A small image denoising autoencoder, trained from scratch: encoder activation squared_relu, 17100 steps.
Rows from block 4 of the encoder, named by matrix and row number. Each number is 200 + 30 x the weight over the matrix's rms, rounded and kept within 0 to 999. All counts start at 0.
# convs0: expand pointwise conv (encoder.blocks.4.convs.0.weight, 192x48x1x1), inputs 0-47
convs0.31,213,203,222,215,240,178,160,146,159,208,190,189,205,193,166,194,236,223,181,229,206,228,180,220,182,172,204,249,199,180,284,184,215,177,185,247,203,240,162,196,227,217,229,231,197,217,195,166
convs0.32,199,173,139,178,128,208,192,209,166,215,220,185,219,201,169,174,160,187,186,166,280,190,276,180,163,195,165,188,186,187,163,159,205,206,220,242,198,167,229,174,186,173,200,209,227,203,239,228
convs0.33,196,225,193,180,171,201,178,222,181,217,186,190,242,232,228,148,225,185,199,214,203,242,274,219,206,178,197,187,151,189,98,211,150,200,178,159,236,146,211,214,223,184,216,204,220,239,188,173
convs0.34,200,202,247,189,132,128,221,239,169,186,177,191,205,259,241,204,210,182,216,220,223,150,162,207,187,215,161,144,177,253,137,222,211,195,201,164,159,199,229,142,170,152,225,210,189,160,205,198
convs0.35,188,227,170,212,179,196,184,233,185,206,188,141,177,212,203,222,250,277,228,202,253,195,208,196,200,177,149,158,216,184,181,210,243,215,190,198,212,168,193,226,177,187,181,222,162,230,187,155
convs0.36,211,202,177,224,173,222,165,212,129,192,168,192,183,184,181,181,254,204,239,235,166,156,169,153,160,211,248,240,220,231,212,217,216,157,166,250,212,241,217,191,185,172,230,182,171,202,219,204
convs0.37,224,177,196,181,192,169,191,227,193,204,236,195,206,203,196,230,239,171,217,208,236,198,258,162,162,201,188,182,96,191,216,219,236,221,221,160,193,189,180,159,179,248,203,226,226,235,213,240
convs0.38,207,213,173,156,197,125,184,205,240,223,198,204,198,169,190,209,239,237,237,200,206,101,190,210,180,187,179,223,210,217,169,211,207,214,230,204,200,136,209,200,216,225,195,158,189,185,223,109
convs0.39,194,212,206,209,211,231,223,188,188,210,157,173,184,189,169,238,172,232,219,227,183,222,289,238,177,185,216,186,226,166,219,204,186,192,214,215,233,183,164,262,194,258,220,190,168,188,182,192
convs0.40,210,165,207,162,225,194,183,163,205,175,195,230,246,241,210,190,155,216,174,144,210,206,247,196,245,189,191,183,212,189,213,161,172,222,135,265,224,194,207,252,183,207,234,194,234,174,273,188
convs0.41,219,199,163,190,195,145,217,180,211,205,234,181,233,191,221,175,183,182,133,192,187,212,190,177,164,205,202,226,218,206,191,154,277,211,294,214,188,190,199,192,181,109,269,215,207,202,129,224
convs0.42,199,212,168,177,142,206,195,171,167,161,200,214,208,230,176,192,227,189,194,213,245,216,213,220,209,169,235,190,186,218,154,197,221,206,227,199,223,209,240,207,166,222,211,207,223,165,152,185
convs0.43,174,191,191,204,222,187,156,225,194,178,187,201,180,202,162,197,167,246,193,177,226,192,218,192,174,168,219,240,201,223,201,237,176,263,151,146,215,193,190,172,228,220,209,238,222,205,177,168
convs0.44,186,202,190,206,224,156,227,186,181,150,207,233,169,123,192,197,197,228,197,108,208,180,212,238,194,184,241,193,207,233,202,218,138,233,244,175,219,217,146,170,242,190,227,213,197,206,251,235
convs0.45,268,190,175,189,227,239,207,170,170,211,195,201,192,202,193,207,138,242,145,229,214,186,167,207,238,189,184,174,226,145,227,189,187,174,174,216,212,200,172,200,211,185,241,196,224,215,167,228
convs0.46,193,185,232,236,250,178,188,199,117,211,236,232,183,188,197,213,174,148,209,193,199,226,243,236,200,205,223,248,192,217,179,212,166,207,263,248,165,181,196,172,183,204,171,222,236,221,200,179
convs0.47,200,213,216,173,101,168,207,220,195,185,203,217,214,172,236,239,206,165,208,182,169,178,203,171,127,221,200,183,167,205,197,224,193,205,183,212,181,192,244,207,210,178,243,179,185,182,200,200
convs0.48,210,230,161,206,222,185,203,184,223,183,195,208,178,242,286,177,178,160,153,174,244,199,236,202,169,220,165,185,206,180,162,186,233,244,228,157,178,185,157,200,212,153,189,248,208,207,186,237
convs0.49,203,202,180,233,208,210,210,208,235,194,252,165,213,214,209,217,217,232,213,215,255,205,178,201,195,182,174,192,231,215,228,224,176,142,180,242,227,170,206,169,159,212,129,196,207,178,135,267
convs0.50,220,168,216,177,197,257,209,175,205,213,207,158,205,169,267,242,236,187,139,203,199,246,217,225,202,193,177,217,182,262,167,156,171,240,210,220,196,177,152,195,263,220,215,227,236,204,216,198
convs0.51,183,203,190,225,120,166,272,190,265,197,196,177,178,178,198,222,187,158,213,204,235,165,258,182,218,184,184,196,216,144,184,182,183,249,192,176,187,204,190,204,201,192,215,209,213,216,141,236
convs0.52,129,147,203,188,190,209,158,209,168,172,207,209,199,260,208,218,183,206,177,231,191,231,169,208,234,171,195,259,233,259,245,219,161,205,212,188,204,160,225,181,207,156,191,225,199,211,224,203
convs0.53,195,237,129,161,191,146,220,206,267,222,158,249,210,214,242,242,170,177,173,188,180,185,212,172,259,202,236,204,143,214,141,119,224,218,213,256,205,201,217,236,248,244,184,211,172,212,208,174
convs0.54,206,190,154,235,199,180,197,195,175,190,189,177,178,196,173,236,177,206,148,209,201,177,150,167,257,235,198,234,192,209,204,149,204,262,187,151,229,175,199,197,188,193,211,193,232,210,203,177
convs0.55,216,222,153,239,152,215,232,211,179,206,182,188,208,201,266,235,154,157,170,188,252,208,245,152,266,202,235,177,227,214,139,151,194,187,206,206,225,201,228,187,219,218,238,146,217,165,139,210
convs0.56,205,224,166,174,201,158,207,147,187,207,195,174,219,176,228,176,204,245,196,201,266,136,206,202,173,148,175,207,191,219,159,145,178,191,187,221,186,219,199,212,197,249,258,234,237,189,285,248
convs0.57,238,244,188,168,182,149,167,215,222,206,193,208,227,203,238,210,213,139,232,164,245,237,220,195,313,179,217,189,225,210,212,166,164,209,195,177,208,165,200,157,204,209,246,176,186,196,207,164
convs0.58,216,201,152,226,177,250,184,211,235,229,229,169,190,213,141,171,192,191,223,222,224,196,196,190,224,191,232,196,221,222,237,148,187,137,262,207,218,188,224,176,207,183,218,218,181,193,233,170
convs0.59,193,228,193,211,180,209,173,188,224,193,238,164,175,192,211,185,195,217,218,207,234,213,189,162,239,181,211,218,181,213,132,210,213,155,192,155,173,199,206,195,176,263,225,182,147,239,217,161
convs0.60,196,176,155,157,173,205,212,188,140,174,210,225,216,196,228,197,156,172,163,204,236,214,229,177,187,169,190,241,200,202,155,158,252,170,257,219,206,218,190,190,228,154,231,197,239,213,148,164