A small image denoising autoencoder, trained from scratch: encoder patch size [2, 2].
Rows from block 5 of the encoder, named by matrix and row number. Each number is 128 + 32 x the weight over the matrix's rms, rounded and kept within 0 to 255. All counts start at 0. Numbers have three digits each.
# convs2: project pointwise conv (encoder.blocks.5.convs.2.weight, 48x192x1x1), inputs 0-191
convs2.0:128121153133102126130019135138122124098096170113182129143123179136144129150131092165120116091148126127110122088152132098154123128105106150081141120156147068146071116115123130102116130143093074085082184148128162094106161158101140134130126111124147165103094138088081098098160096145128101157089156162185121196147171126084171127138062136105152123121142160133171169165067021111141141064101124064123140133154154115209109076177064130093126124167099113106071080137102095122105124084165094110113102147129106150115141146151121118118152126159164138129122110120093128127145126105132100161
convs2.1:160143128145134124164126134127147158133114101132157123094173105177133115171136130147122075139125147121150160168135072124161124165096140136128155139154134163072115123189121183124141119075146088136124176102097172106121110124177145120095082170137149129166132085053135117148140106153156101154141077139170088099169112142134199113105179083106120152176153103147157152148108085148195080148144124086157120171113085096139127154143125114107161144155106166174146083128111162123125125127190152139083125109117102100104122127165109113155152107130102133145118210113148083102089170157128105108
convs2.2:068065094084125165085119125141068119094070190130113109119123104170159133092088113130123142153113130132148095077229159119113094051093205172087111121116111116137129123126102103176226113084191110190065108152043125140071142098133087195156089096168148160106111119126138129136162148203071112098082077106082116131173143091146148088127118112109120181100124147156132184132160131146140118149137109116193105102139101095106112114114144138137149128130149176248102102113130125182067051085125132096094121120048065069109100128231135096164112139200147129100191073134155107126106094126134133143
convs2.3:183152138194143044103093118093165043176083099091122147092074157157073113142129129119105147134176109023084139130088159069177161194132048109116152085152132120157054121143141191094075172088082081045170126127171153180146156173115115062147173041124137133140133123113102080142108132069139141087132137112159140127061108143069101129171143096204124049102114171132140167127154113090159197113119156177111130141140099131145165173161105150088148143151129108044183107144181144129156171167076155124109141139185157018097082104008103097102114132135126114152066144164128083161091061162091112093
convs2.4:182163147171123099123140115092166104118141121098164132143157117107175120113149115130137111113105069060128127185096114115133179153096099120095155089114093165122132190173132209155215137116093097122136108128229082114168060128099116082164128176149143152128126132094141123104109103089120080136117127120120112078076105144145091129162070160119177082135111130152090128152131087118101086132119129107126148117138098215121128173108145118105177086089098134063171114132145097064083158165118100179104111150112128140145103110058055121160150093102080183175090159125153150122137076113134132142
convs2.5:069115141139170181180114140135089143116127125138120100140075175127140147081116124156128094133104093074101144094166167099047129138082129185119173139109151158080099154121119088120126105079112180089170184134170143119137082160135061135062117144198141119208105164105161132112104171168125123134146152215110118121179134154123092186110145139126175130119088074116060187170078146134129108080158143120193110100134122167159170129116131180125109148167154108110102149113088145108121109082129083114125145128139144094132164092186121135096115069081136093171151085099121123135096079134124118192
convs2.6:124146089105118092143119147127106102130165124142093120063111122076127135142061093159089178097154084121122135139104147116123138091062109140168110116114102122174123166125111115106099132073125111114191147124175160137088148107114155154175146063109106101148178133166114155107165104156084165106126163118178142138095160095122194112126085118136102129079117138103145136087106150071113125135158109123161119110144067101113121075106074062163089166127134144131116156114166121094187125146113038120108121112109171120167104099130132142128153095154119126084173120176156077102149114133161144139
convs2.7:093174135102104140138141094128166134125115117142106116196120118148167134157136109092162105141138103182122181105143072153178137137159099158086125163186173130096155111091157118134133065183112173131087107102151123103144158145127147145085098198105179147123124179121101126144140177128115145153107134162161149144143151187212112126116193149138144125148112049134092090181141140141126122134062134105122110132093179156155130145158142177123129124061116136120122135077138139135113102097148128127185080151118141136135195169128107138124142143087162153118123142099075138116124123110125120119
convs2.8:080106082166127118101126125110079180123129106110130114107086162137125108068161171097130089175108089116152127110255115136141115194116131154089156117136120135104080032095159132190123114124087078068148125147181103127071179095188164052091130132131166104129096069142054108104154163150174091136160102148164147117113132125110097077135195130129114193123111135110154093151143112126156175161202146166110088146158089150175122128134122158110147177111106085119150126152111195098133098115124091135146083150145113209139133172165144098131115161080092137099103095142082128138041117159101082146
convs2.9:083120103094115157091109145125136127165110119097110131071067106109112134157104137199119125147143109102168113143102135091109131151123133124125149131153083114139125117145101127125159145095110085126141118148088117147112145086129127112167145098128078111131154113110137102136123138155097115047127111059098119101114146059108128063171111056080159156132168177170135136101121158106157125139130120146148156122160094132103082082089098111166116127136192119155163092193171134134184123138117116102042137066157149128132069164124138098141114125146101082126125106170134129195093168135124134111
convs2.10:089168118121110145116147138146151142160112175125121172159100195118148139128236190128176179099108139200105158129128079142106093133150145189101122110089158148121159153179162139158150093135147125162108124080153110111102123124148137104071128126150175162127129143128147137153137202134138121147115122153154108120134146125124082091078187132090151142179110090107157137246127202149112112148105135174099092100083105108152096165098152145103163105096142123152194103114130137098151169133110131202144097175125138152147153164122110128153161157152144188091141152107118130125114112113133180128
convs2.11:175150174118159083104120121150151137141150139116167131107151114102145128105097069157138139157127149048152170162164175134059098052061160155099103109077090169172163175128124173117123155100157119083130136187084123114099150130148130148189127090140113117158119112145150173079094121176116144123120116075112138106146136108130189111108093089090160175090141159140112181071124113106152141117137089107116155139121089105107129176105120100138127096077101115196080128140071118114127138079141107148114193073090148141135082124105091087199163112159118131098172164145162136126169120150176069077
convs2.12:098126134124136102131116148137168102139118115126086153107129107117124116135124133137134106126179145128170093147089180072133105120126122107168170115116046128083159148131112108160156175138067087150112164190154119183108122102112124116172121119112055093121131123144134133200131101123118116095149116053168104104141121047115107025149101114085160124101132206126134114110099099114131075152138127157142136133181099144130090105105104063154144116105160123104111091164180152092163106122090107107078121108141168118081063121106083128115119152125112132148125139255156113160079115112121125116
convs2.13:108098159153083112125202142170085112133177122154146138140190123102098127131134134099184131094119109101068135149073095130106228152148134178100136086073134113108187142123098119161089131081081068103185112134118141104098055116150060116121149102148154169184103143136188149142120119104064118160114143141098138130120130120182091148078140150150129116136078135126083164166083154126116111132111145140110163149149108097119138179088173153149123140141100139126158137129164121094118143176174140126121126142141145126213100129152126107078110071144190167128061138079131138137128094128106122104
convs2.14:174090185106109015158107103145153083088102133169177097114020148102095166160126075100134133140150136112128154159126111116090021091074134131088116132104133119133096090086133082143000141142126154071169134099096155116079134105129115109099112171150145192147152081164104158131145149111090146135093091095168102116102092081112093136124141110232094137077156146138105188086144128149138130135146104141129143128131123126049151137138153130156163170114101178131084118141144107143115097096124160177091134133110083142230122097077126133178121112135072118172133064115119083124062113131139041036
convs2.15:090146129136090138139123159122131137114120100076082180094040145101071115109094170164111083151092152135137044156127159113123087181103178099142144173149107068161125122101105108115110156099165156141100122132174093137127092094112165119157166128159080071115108070123127091096150120130122110103151146108122156145129124086136082137117117099126128158148192141141130070035151144105130105111105142138143100111151115112075125063138126138138114104200167093128092141150186142094168175067125059126090103128134210157145106170098107170129088130178154097105126086158147120150117164131091146087
convs2.16:115105096131143114138099187142139142140109117117081122123064083122102090152108131144117126124167122201133115082155111163100094156129123112185163152083143115106141098163095153145129186140123159184129149093149162160121169124132176076134097111144139093141138133150175103141100111117193149133098204167160114190103131111135120207128112126159103092173125115136146078077107130111148103182133151175146148092114188131092082110132092132098073156143150121088176119138194179169146135119098138138170130126121103135072172165107119192160072131182145146131089081133155134126097175165171103161
convs2.17:110121165128084177141239118117139130093122107138183102162053148118169132115118112150203126147176125186093187122173102159166078117133126140102114175121119154098115075068122086069119102195108117162062106081154151137131150188130053164045134141137149156104163225147123134144136158131173180108178121214115094163131155140196106117183163210124139117098156120086109113135161126167103124105090104134108119150102193155131111158147130156120155139093097153142137117112131163155111191080143124131157127176080101180176119160177079127187133123105135144079151138100179159113145162158214075213
convs2.18:124102118094126143120141140087037198128119140145153148154242143190100133110149182103127141132150155172140133072160105140113205091148127123164124157152146141205097180057161050115050125106149135114095134116066132122203095152137129165132100151129094119084102129135067126110156119160108105124175124121177165164115176115203173146152184164139127129170098131107118127154123141162092145161093167097139158069126198099158126130113092158080130114109124200126057061125157167143108151132133107189174092128084058113075155187159156161099127111054187142105163178110113131092203152111124138157
convs2.19:092125130158177116159109040065161176121120136120137106137185146169182157134108104125146115159130104164094132177152117167140152101145069156119140135093122057171105156176149189087170120156128148148176090109231103148173149130094140094094126124127145149128098083186138121103108097093179049121165166135120131080178145155125117135140166202160085100143106107095191123119071079107119076169125095151091133101081183174136122112147102192163135097099162146084136059078109139120111150153169123177179152129143135173107143090156127184148159104184143125112068123077150103098130096127167165124
convs2.20:164139177114137159156146131154070115129116133107124076154200150148141152132123092086114187116129139105116123133149117078176160086112126144079149136117130153086161156122109115086127090126109129080118111080096108141152071171139112162063155154210200179096101119130125182091085174156151153112159139105146090090137204137185135137096207087148069129078119082109102140104085110151104086137087152179154106169144148114137183150146130143120112149111110154174118150141142119138062125146104116133152110131071089144217145138115115146134157121124217170142138132127172111139152143133126158127
convs2.21:059169092208147189104148132104205165137096136148111189128085153166178129146163085128183126207131086173108128161174102155135114116155133150138157112138186126109121135133184138115157094173104158133135076150181105085140141126135188087095126157197163112126127107117095117125121134101130113166110100177081082153195094140061136154115141108100140125116102093117142124197186153201122112109099064101109131147131135139128161167152154162113151120087156099048150145114088074109138099109107187142170108159170154148097163066132102120118111125146107173089128167075125134150052101122107143144
convs2.22:082179175169107104096120130106160109116158054171141116132071155128121119130155126062147149108141183172124124147125141140121063144164133080142168118155130115098156077082123083078061105172132105077166149133173128104119122092146108062103130160146128151114068121119149096174098209117138190119140123103149084119083080149106113116158188124163141149134152146132054082122133106149162155122074085156108166095139153065124077156107137064132166137129061112164090171139183091093139150107125145094124151132086216124116080186070093027127125147188171100079114139129128192120061076142127085147
convs2.23:119068159130100127074133094133075124137120168093102122119179138107148149059133117111123121124091118107117112080094148094170240107150126111072085121198129110175084137071093139090117131150136163163170127116163134125161150169071107115128188120123113131096180151095116148097142142128128125105137088116135101152127135129140114152124050130161145126081073139104142123129139081156087181084055128098069149133100117134131099174109166143150124113117144141128108070107142135096162094206138080144139111130128094088120120136150115166103134143164136148128076131136097147131204130130094113196
convs2.24:140152147175137114076077197099148113111112137127103202126111108111121110132099172146112159102132123233086108138166106130169102115129114117130058136121122128135109183161153178124213097122162174140091125097162117157115086123100120148069107114088135106110170130127129108125221108139092090192098114134085149157145104106173173110136136115052156134176113112111171098100082125139158119206091129115203126128113161129142118104148078151124111151133186159120154088133104159153176119095116107137115129103153114120123112132164147134169100123155150102184164139126100103101047191136102124125
convs2.25:142141100150159108095155139143145118141103092180115099096102063180143106145078111143085138087138118102169078118154142133119125108149137115133139141135079075119136146086092133065126207085132097137153135165131162145144127149164162138155104072112134049085087109178144126103142118123101088080093127098128138082162107086108098149135120133136092142162146197136108154075125140106145119138072133141132160116134107100075180095106124093147091137158159108117144173149116036141128163120110088114119168096111120117153111120113149104119097144128099104116157154170102122165143144085170151143
convs2.26:105128138146123137119084134119175152081145132104131074138131123151130119119147151101131125158101128138107146114102054143114132121142069102108118121135201123133164082106138145126125070152116165144086133065109158063126152162160127128110109146126164169109132172148129121147142128131134135216118197184126143126081171206160155156066119151127106103128120034160107112173116171139110133106142080114135129130076138170166124139145096164085127102097109158148116119066163114139104166164126172138169130182107096125138166124121130137113130145112097199118118153075118154142137125133127086168
convs2.27:126086104198143114082121130168151125137114143092095205134149144150116114126182138157140108131117184161119146187065110193128138137128114109139148176135180154190063157187188190182144121156141153147113110069142102118095146068056071117096136085140120155122097159098093160124149108099159107168135114165129153129131089142158083150127124132143095065161102114081157150087150146184108177088149169152122169130133127077125057112170106182129114084129139138153198168147172104136149172150138187142169097144113144152116199115109150179144128110162128101193131174100146184082139135100066085118
convs2.28:159153110130124143192163128056135142146127129052153176095135128095109190104124159089126076098124171094184191132112136122103189109156145103125130159203103125188120127121156177180146142153102073079085145169100086146138183134131071123158139133092136114120184129106081102148178135080128088135136118042152162152108108141125186145109128119074144139124120125151116159105096121136127112095126135105107099143097091128089025154105097172136116140144126094123099078144142178085097178158152135170080158087148154088131108160141125102136130149135128121112148121120149168149135108127128061116
convs2.29:125173099154140144205140131087080157091154120110119160153148129106108169110126083156138160141118116145056115159142082183080169110138140124106134197085142151100107154136138094163119123109088181185136082040158190140184139115105130114104078095105183141166154112179108132154127136145178171135114138148174182091131100156137131217195111159210052192165128102095095134128137141151156134170149143169099130133082166144147107134151100133089121153116120136112065104078076097133121135097081184160213137129154116136107167084155153165105132109141086118164078088096116114110153131162183173116
convs2.30:101096055102119192140136171088129168094119161092098155145208123107171080091117123115178072099090138184136075133145131125064112089152150135095095169124096144170141116121150126203185156115173134125019083104098130168115148144138117202134130108124211104126155153153107141158138145177098172162115150141135100113148090143177171148151163146084142127158118123120176176162189136149099092170192090096121100166122161199148068147107148149147125144131125185173083117118082120185142111128132153093125133080056087101063188108197142139125140115093098121080161128117082131124155135167160119177
convs2.31:160194129116110158165152207113126137100110161179162168144052089077157138150090135137103175126144136107129137110147149125109037085082079098142123123089121149128139119133097176200164148147163114136084135093092130163134167104111137178167150140071068122145163219162134159209131156133144150114126119139128157095118102149064142127154126118102123103101147167171102100144182162111144190126167083165133102129157166130107095120171151104151166146134089119159115000140084135121144149097127136142145140106097169063101125044109075080158137164112003094138108161121147142141138091123146162175
convs2.32:159119194125137138101114081173143106122182121148186087142169142146114189162134172080125127085161135177149155192083115138104107168189074138112159113042117165099207081118153203119151123114072091140144099128114079134146112186115156102105125130111182144128123127150117162112155183119146132118123146101127099136123146130129078131132171123174056118091102122096103112111110116141104136159089097131154157134097146132149112151127117133115146071127132135062139197129173158087110114204169164177100091148178124120148120165090160121142155167132145149133130166123160144143113130128138095099
convs2.33:107135144144108145122107129156123071139190156112175165106093082119095149129093142165081098132123172200126148103142164063154099064096158082119095151059113134171132087162125132162071119158130148074114135124153123147138149133106140168169153139043041089119159127102160128142152120155106129093140089099139125160134080107102118174136112085082184157116155158158167129116156138108128157133150219133081145145126103140168085091165154113129120143140133130150098160130126089156138110119112149090055147084131149159130104134179069108146082164150078136167154124142168156158041158152105138096
convs2.34:132156098140065083156123137105115116137078117106079202143170098125113102138144103119103136176142121169143099165056117159106085193139105126173105157102134101162058107114155089164140149190168127112114103101158119125185113125124155074097111135072124161117169121128165122171113113099157219143053157147135158152148085143149146182130217158146124119182190154094131137120204200120175153138115145116067082144088165100132106112102115151114115095086125183134124176117073123114134110153145169152151088163130175117109118085090194139162072084076124114121149174117113134065141156133143150137
convs2.35:062133146089095113114165158113210187109129100092092102137075092187162154119136171115161151149129095145102128172073149107100132139130091183144142130120165148142135143138152168095221134178139128126114090151177121110109046101116086122093146123113127113132122170122122144151105138102156151095155158188136125131156105139149194112089124155087080074127123138132113090130087166120107046116131128112159147102122091104111142129137121165132158090096115147070138125116186196077076080107119137076113083172172138102126135177136162106139138088111151150098118107129131129114064107129147066140
convs2.36:154117119155143099134134108125131126144128149110139128061140100092061118165073141168079114141135091137161096110128159080138146140110139144152133141126071121080125075136068122110114158127139091117154150159154135148129118113146133086164162066162097161162139133158114135090103128115130141075098154074143147123184127052124118100120110093126146111150162143161101109124113074076145122152123092144112144128188138092081151099071086100162108101190161086137125109171137169121140142136141090158103149082123115101127088137131099112138096118145124111137138138163142080159112117171146144100
convs2.37:152139151131162096144104084096109181142250125160157075118206138206134124085137070096144147116147063142128124132078110121148199117102146160179097062172133124075160121065188098073108117110143153123079156119120178141127122145173184155128094131145146082129143143085110073099109122126149150155222127148139138162142128143144114127100128128100135097144138125109115033132121093115143102134078103122167083159127149150145180092101130126136138160158102152164151157150088089168114172192102124140129092104084108171047156062071113154080159142121169146143145135147136081112176102146161068126
convs2.38:147129092085175145136132141109076118151188134103125136144236116159153111157147127105133128095102156107129148102073123121095204132124178131141174164128121154133159119116147082199076110104117121154085152080120143158095130081155147154135126166163146153170149092179117199140104140138126157138169126123147132107123125104114141154138136095171102165114113128097104174144194154145124071128187117140095121150115108158117120119118084136155085154062103145131082115116144130128134134211133168130115128136154056091060155124126147213079113113120136131131149155145163080132174114161121167123
convs2.39:130116118102154121159115111131120121138115173153170118078164077171120149119128099113110163126138115110159140099140186056125124158122150156137093068156083155149133146120137135101101162117133063122116167164095150138109144113111139118109155115129083110128116122104109109143112152151096093104133104059113133074151136065099155075138136097104209142106148133175129123164132088141123117126170099109158085113158103141125111161099135117163152128135149112148136105192100146123156087129165087144123127100157157045090094128140129104156139108079156113151167155140154125196111098145057117080
convs2.40:101114106139139163132094138114097115132120117101095139087120101100065138138129160192103158126153155150161112133166165128120121171129121099174113132136075135109125118145092139183101152112132143153132154162159131166117137076118169147152169078109024111121156113079129137146139076132079175053124115090110190160129116092131119140164110084122124122163158156165152111102120201092097163146137190121126126111149137144126129103137123086143096133220187103128126122155140136163148112111122140133088147039129150142127133150159138125149107122140151148149116112183132148110106194151088121124
convs2.41:161135132091113096099126131137097124112147144149125103150182087145157124136078156117105108093190136134161162075085116111172111060193122113146119140122122145095127118074081082094088097065176119090098120101074141140149121191108100213112117151100171143095121215116130129153092113107143184143123164164113125157139144115169114108118178130152097068097137095127159158172114122123116112175126131120161117071097195143160127147118096100105133114152119192174138157098171143238126161116119102140144121138007129056142109196144165212146116124079089145187178126109161137183178140129154137163
convs2.42:067154141092100135092121066094163194152083087182121106137077146100121126127202098146146153116174104141132111155075102108146193123129150130122147117138128132078139096114088146097135125076109096140123112120224091158136123101210103057106162090148190122088069103119081159166107144121197158101081091128132180115102122132082111102127149114170162202132131149102113205109135082116115128112100151150108157141110074107116149180151136140158106162157106044129162084136085124097157145134091146094135186145192165125168145155086115062056120147162088118032113131133127131114060117125139136142
convs2.43:119068113116108110154107158111115139110156166135133157148232180094143170152123069110156149125074180128156168157141126166140155060176159157076154141148147124151111110156138116215107104152120145118113106112094139132110175119105099099175119135138109153092125133155085163128163129166119073155103079094133124078079069155091098116137124162084111123116128124130126069149183159137138097078129142121135131161106080142159118140126142183115161155073080151152147192098100103086063087177083172063160183143130124189082156043156084139118117186174136137173114122128101174135150121077130075146
convs2.44:150133131111170112094149099155138125197134137164110127100113094103123132152109068167137150043154105020131156156085162097116104096104144064101077150105119111096101154103119161101123151063139139117188124118151160176152080131103154097175133109112076103123119137156143078138167109110084127107079117101161181063064127118091120162159045106158158099093149118178102211139135138156139085155135148145154145174083095125135101123100136092151106166128131095133143144134103130097158137142045172119122136119092139130134142028087154140140077112133069140125145129142111148180107137072100087139
convs2.45:142086119119125159178120116160088114111121091146146118161150166157127157114162117086200167119070105103050188172109105171114118099165116156089137151077147147150144115102130122141145094101151111132091111139124103125130107139109136142095112176124174125153112166145095123071118150155122095130179156172087123112139088188092120126164152168120133052050053128099127121117131106136115166146136104156098122140122115129145138120135147173093141101122137151192123117102131087100087087118148148096158118161100111116122193120144150104096144120126156164106103122076123115125121138131149155132
convs2.46:117106109132102112139177041029104122063112174170131098185118156146144142156083114192111136108111153148113127149163115250171166128097131170154124244112164112073132154169114152055155135138164212232148071087131143100133129149133169210100136130086192126116126171172152133096101138150175162199139074196152141125158155122140127191123099136173068145145105142112169079100139141096122222098140164105130168115135192126101100112162120111105131147112191162206191127104122102184149127120136132110187094148134152209214167139131164190136114181189068120184139058098117127084125135105128140128
convs2.47:113113110144135103175161104169120103117128055128113119121132156189144117129194106082147109182122085135125147127098117135154177176154134175139164088076176133150106098173147161093046122228070179135078135158168122099142087106095143033137146147118104147110122107107102116129118153104190114169157141137146108154103115099081053101122188096143094069095139104142105078147116136127167178110095099171139182150120109158118163170089158129141155140098102136069172145132129147075084115145067154147107119165169128136118114096055119142070161191088137117134056140141161140134137087148137099157