config.toml
model = "image denoising autoencoder"
horizontal_flip = false
bottleneck = "denoising"
downsampling_factor = 4
encoder_mlp_ratio = 6
encoder_head_dim = 16
encoder_qk_norm = false
loss = "mse"
decoder_norm = "batchnorm"
decoder_blocks_per_level = 2
decoder_block = "basic"
decoder_upsampling = "pixel_shuffle"
beta1 = 0.8
max_grad_norm = 3.0
gradient_centralization = true
Rows from block 6 of the encoder of a small image denoising autoencoder, named by matrix and row number. Rows with one number belong to one channel. Each number is 128 + 32 x the weight over its row's rms, rounded and kept within 0 to 255. All counts start at 0. Numbers have three digits each.
After each channel's rows are labels from the 100 images, of 14848, where the channel reaches its highest value: "responds to" is what is common among them. Only what is clearly more common there than usual is listed. The data: regions of photos with short descriptions (Visual Genome). In brackets: how many of the 100, against the usual share in percent.
# convs0: expand pointwise conv (encoder.blocks.6.convs.0.weight, 192x48x1x1), inputs 0-47
# convs1: depthwise 3x3 conv (encoder.blocks.6.convs.1.weight, 192x1x3x3), a 3x3 kernel
# convs2: project pointwise conv (encoder.blocks.6.convs.2.weight, 48x192x1x1, transposed), outputs 0-47

convs0.46:101099111164111128111093144175151126136117133105158146105047226103173119135072111175139163104134110107158132180135158099120098147165113152082118
convs1.46:140171140149051115139111117
convs2.46:075117126164077176161119139112165112067158152115132115119077153175128083158140151134107167144097112054164163128171151162109163092104102111081102
responds to: text has "blue" (27 vs 5.1)

convs0.35:155138125099103100145146101122076186155159143159082111122130146159134168154171080049162125197155120156099096155106064137136141115143128135076163
convs1.35:162123120139175126107130200
convs2.35:144201156142177127098157138155166126159095097142112145146141198164125129137083203138092129154154138095154149079111189144106167103138085149140095
responds to: text has "red" (35 vs 4.2)

convs0.23:119120152161110144150123129126148124139143151095114113140177152183087098126136129042060119129101123081105179114194123129138203154072144131106168
convs1.23:111069105082093099124108146
convs2.23:142116124092159041122132105135168113127171108182162160141115039125124121143114128178170113167172130124133115138069133114149078068144104134111097
responds to: text has "red" (26 vs 4.2)

convs0.24:153107158083114112146090069134133113069151119114159086174136151122088128172067127102139125136083130142141161134135129120161172099111060178058089
convs1.24:117125136162166150080129068
convs2.24:083123108166097148159137064112125110206111060170104164188117155145130111167119154109103101086078108128121168093146143148124149078098112167114110
responds to: text has "yellow" (28 vs 2.3)

convs0.6:174117146182140151133108172109151231067111100094139106108131163150087080134128149171127128095085139169111109176123169110070134119104132140117119
convs1.6:141143136138219130130111134
convs2.6:162143157152139173108110087152081120154200095079086069121170122122080126130119124125149126154088132093136117133103129128132186193113209108121140
responds to: text has "red" (27 vs 4.2)

convs0.28:174162215071117142122112145152130157124139130157123141146085137088125163096138164118060118161088076125059126105125112126109119111155149162189088
convs1.28:130126133176058173132127137
convs2.28:123137245119077115087167170138149141154146061133120114189130154133127144208123135167116128141120103153116153109125147141112145145160112183129131
responds to: text has "sky" (26 vs 1.9)

convs0.65:153137185175151180138143120109112128082182172114100116149168146141128089163114136073089187133122124113140130151229091139114145125088105156139157
convs1.65:182133178139094107157146098
convs2.65:086080100108169158072139192129129154132082078133111106144164161068168139140072147132167142103116099167111109110082114144177169179152142113126129
responds to: text has "red" (30 vs 4.2)

convs0.51:165099054136125184094161161114086118141123115135125132060084147097105137147088141106144114093128098128120161122145138099174048105092190116114169
convs1.51:156079118177089124150146093
convs2.51:165141092089078122094136094124107077099156111164112130127087164161121184162140115111147101108068155101178142149167104141142181098077063156155117
responds to: text has "blue" (28 vs 5.1)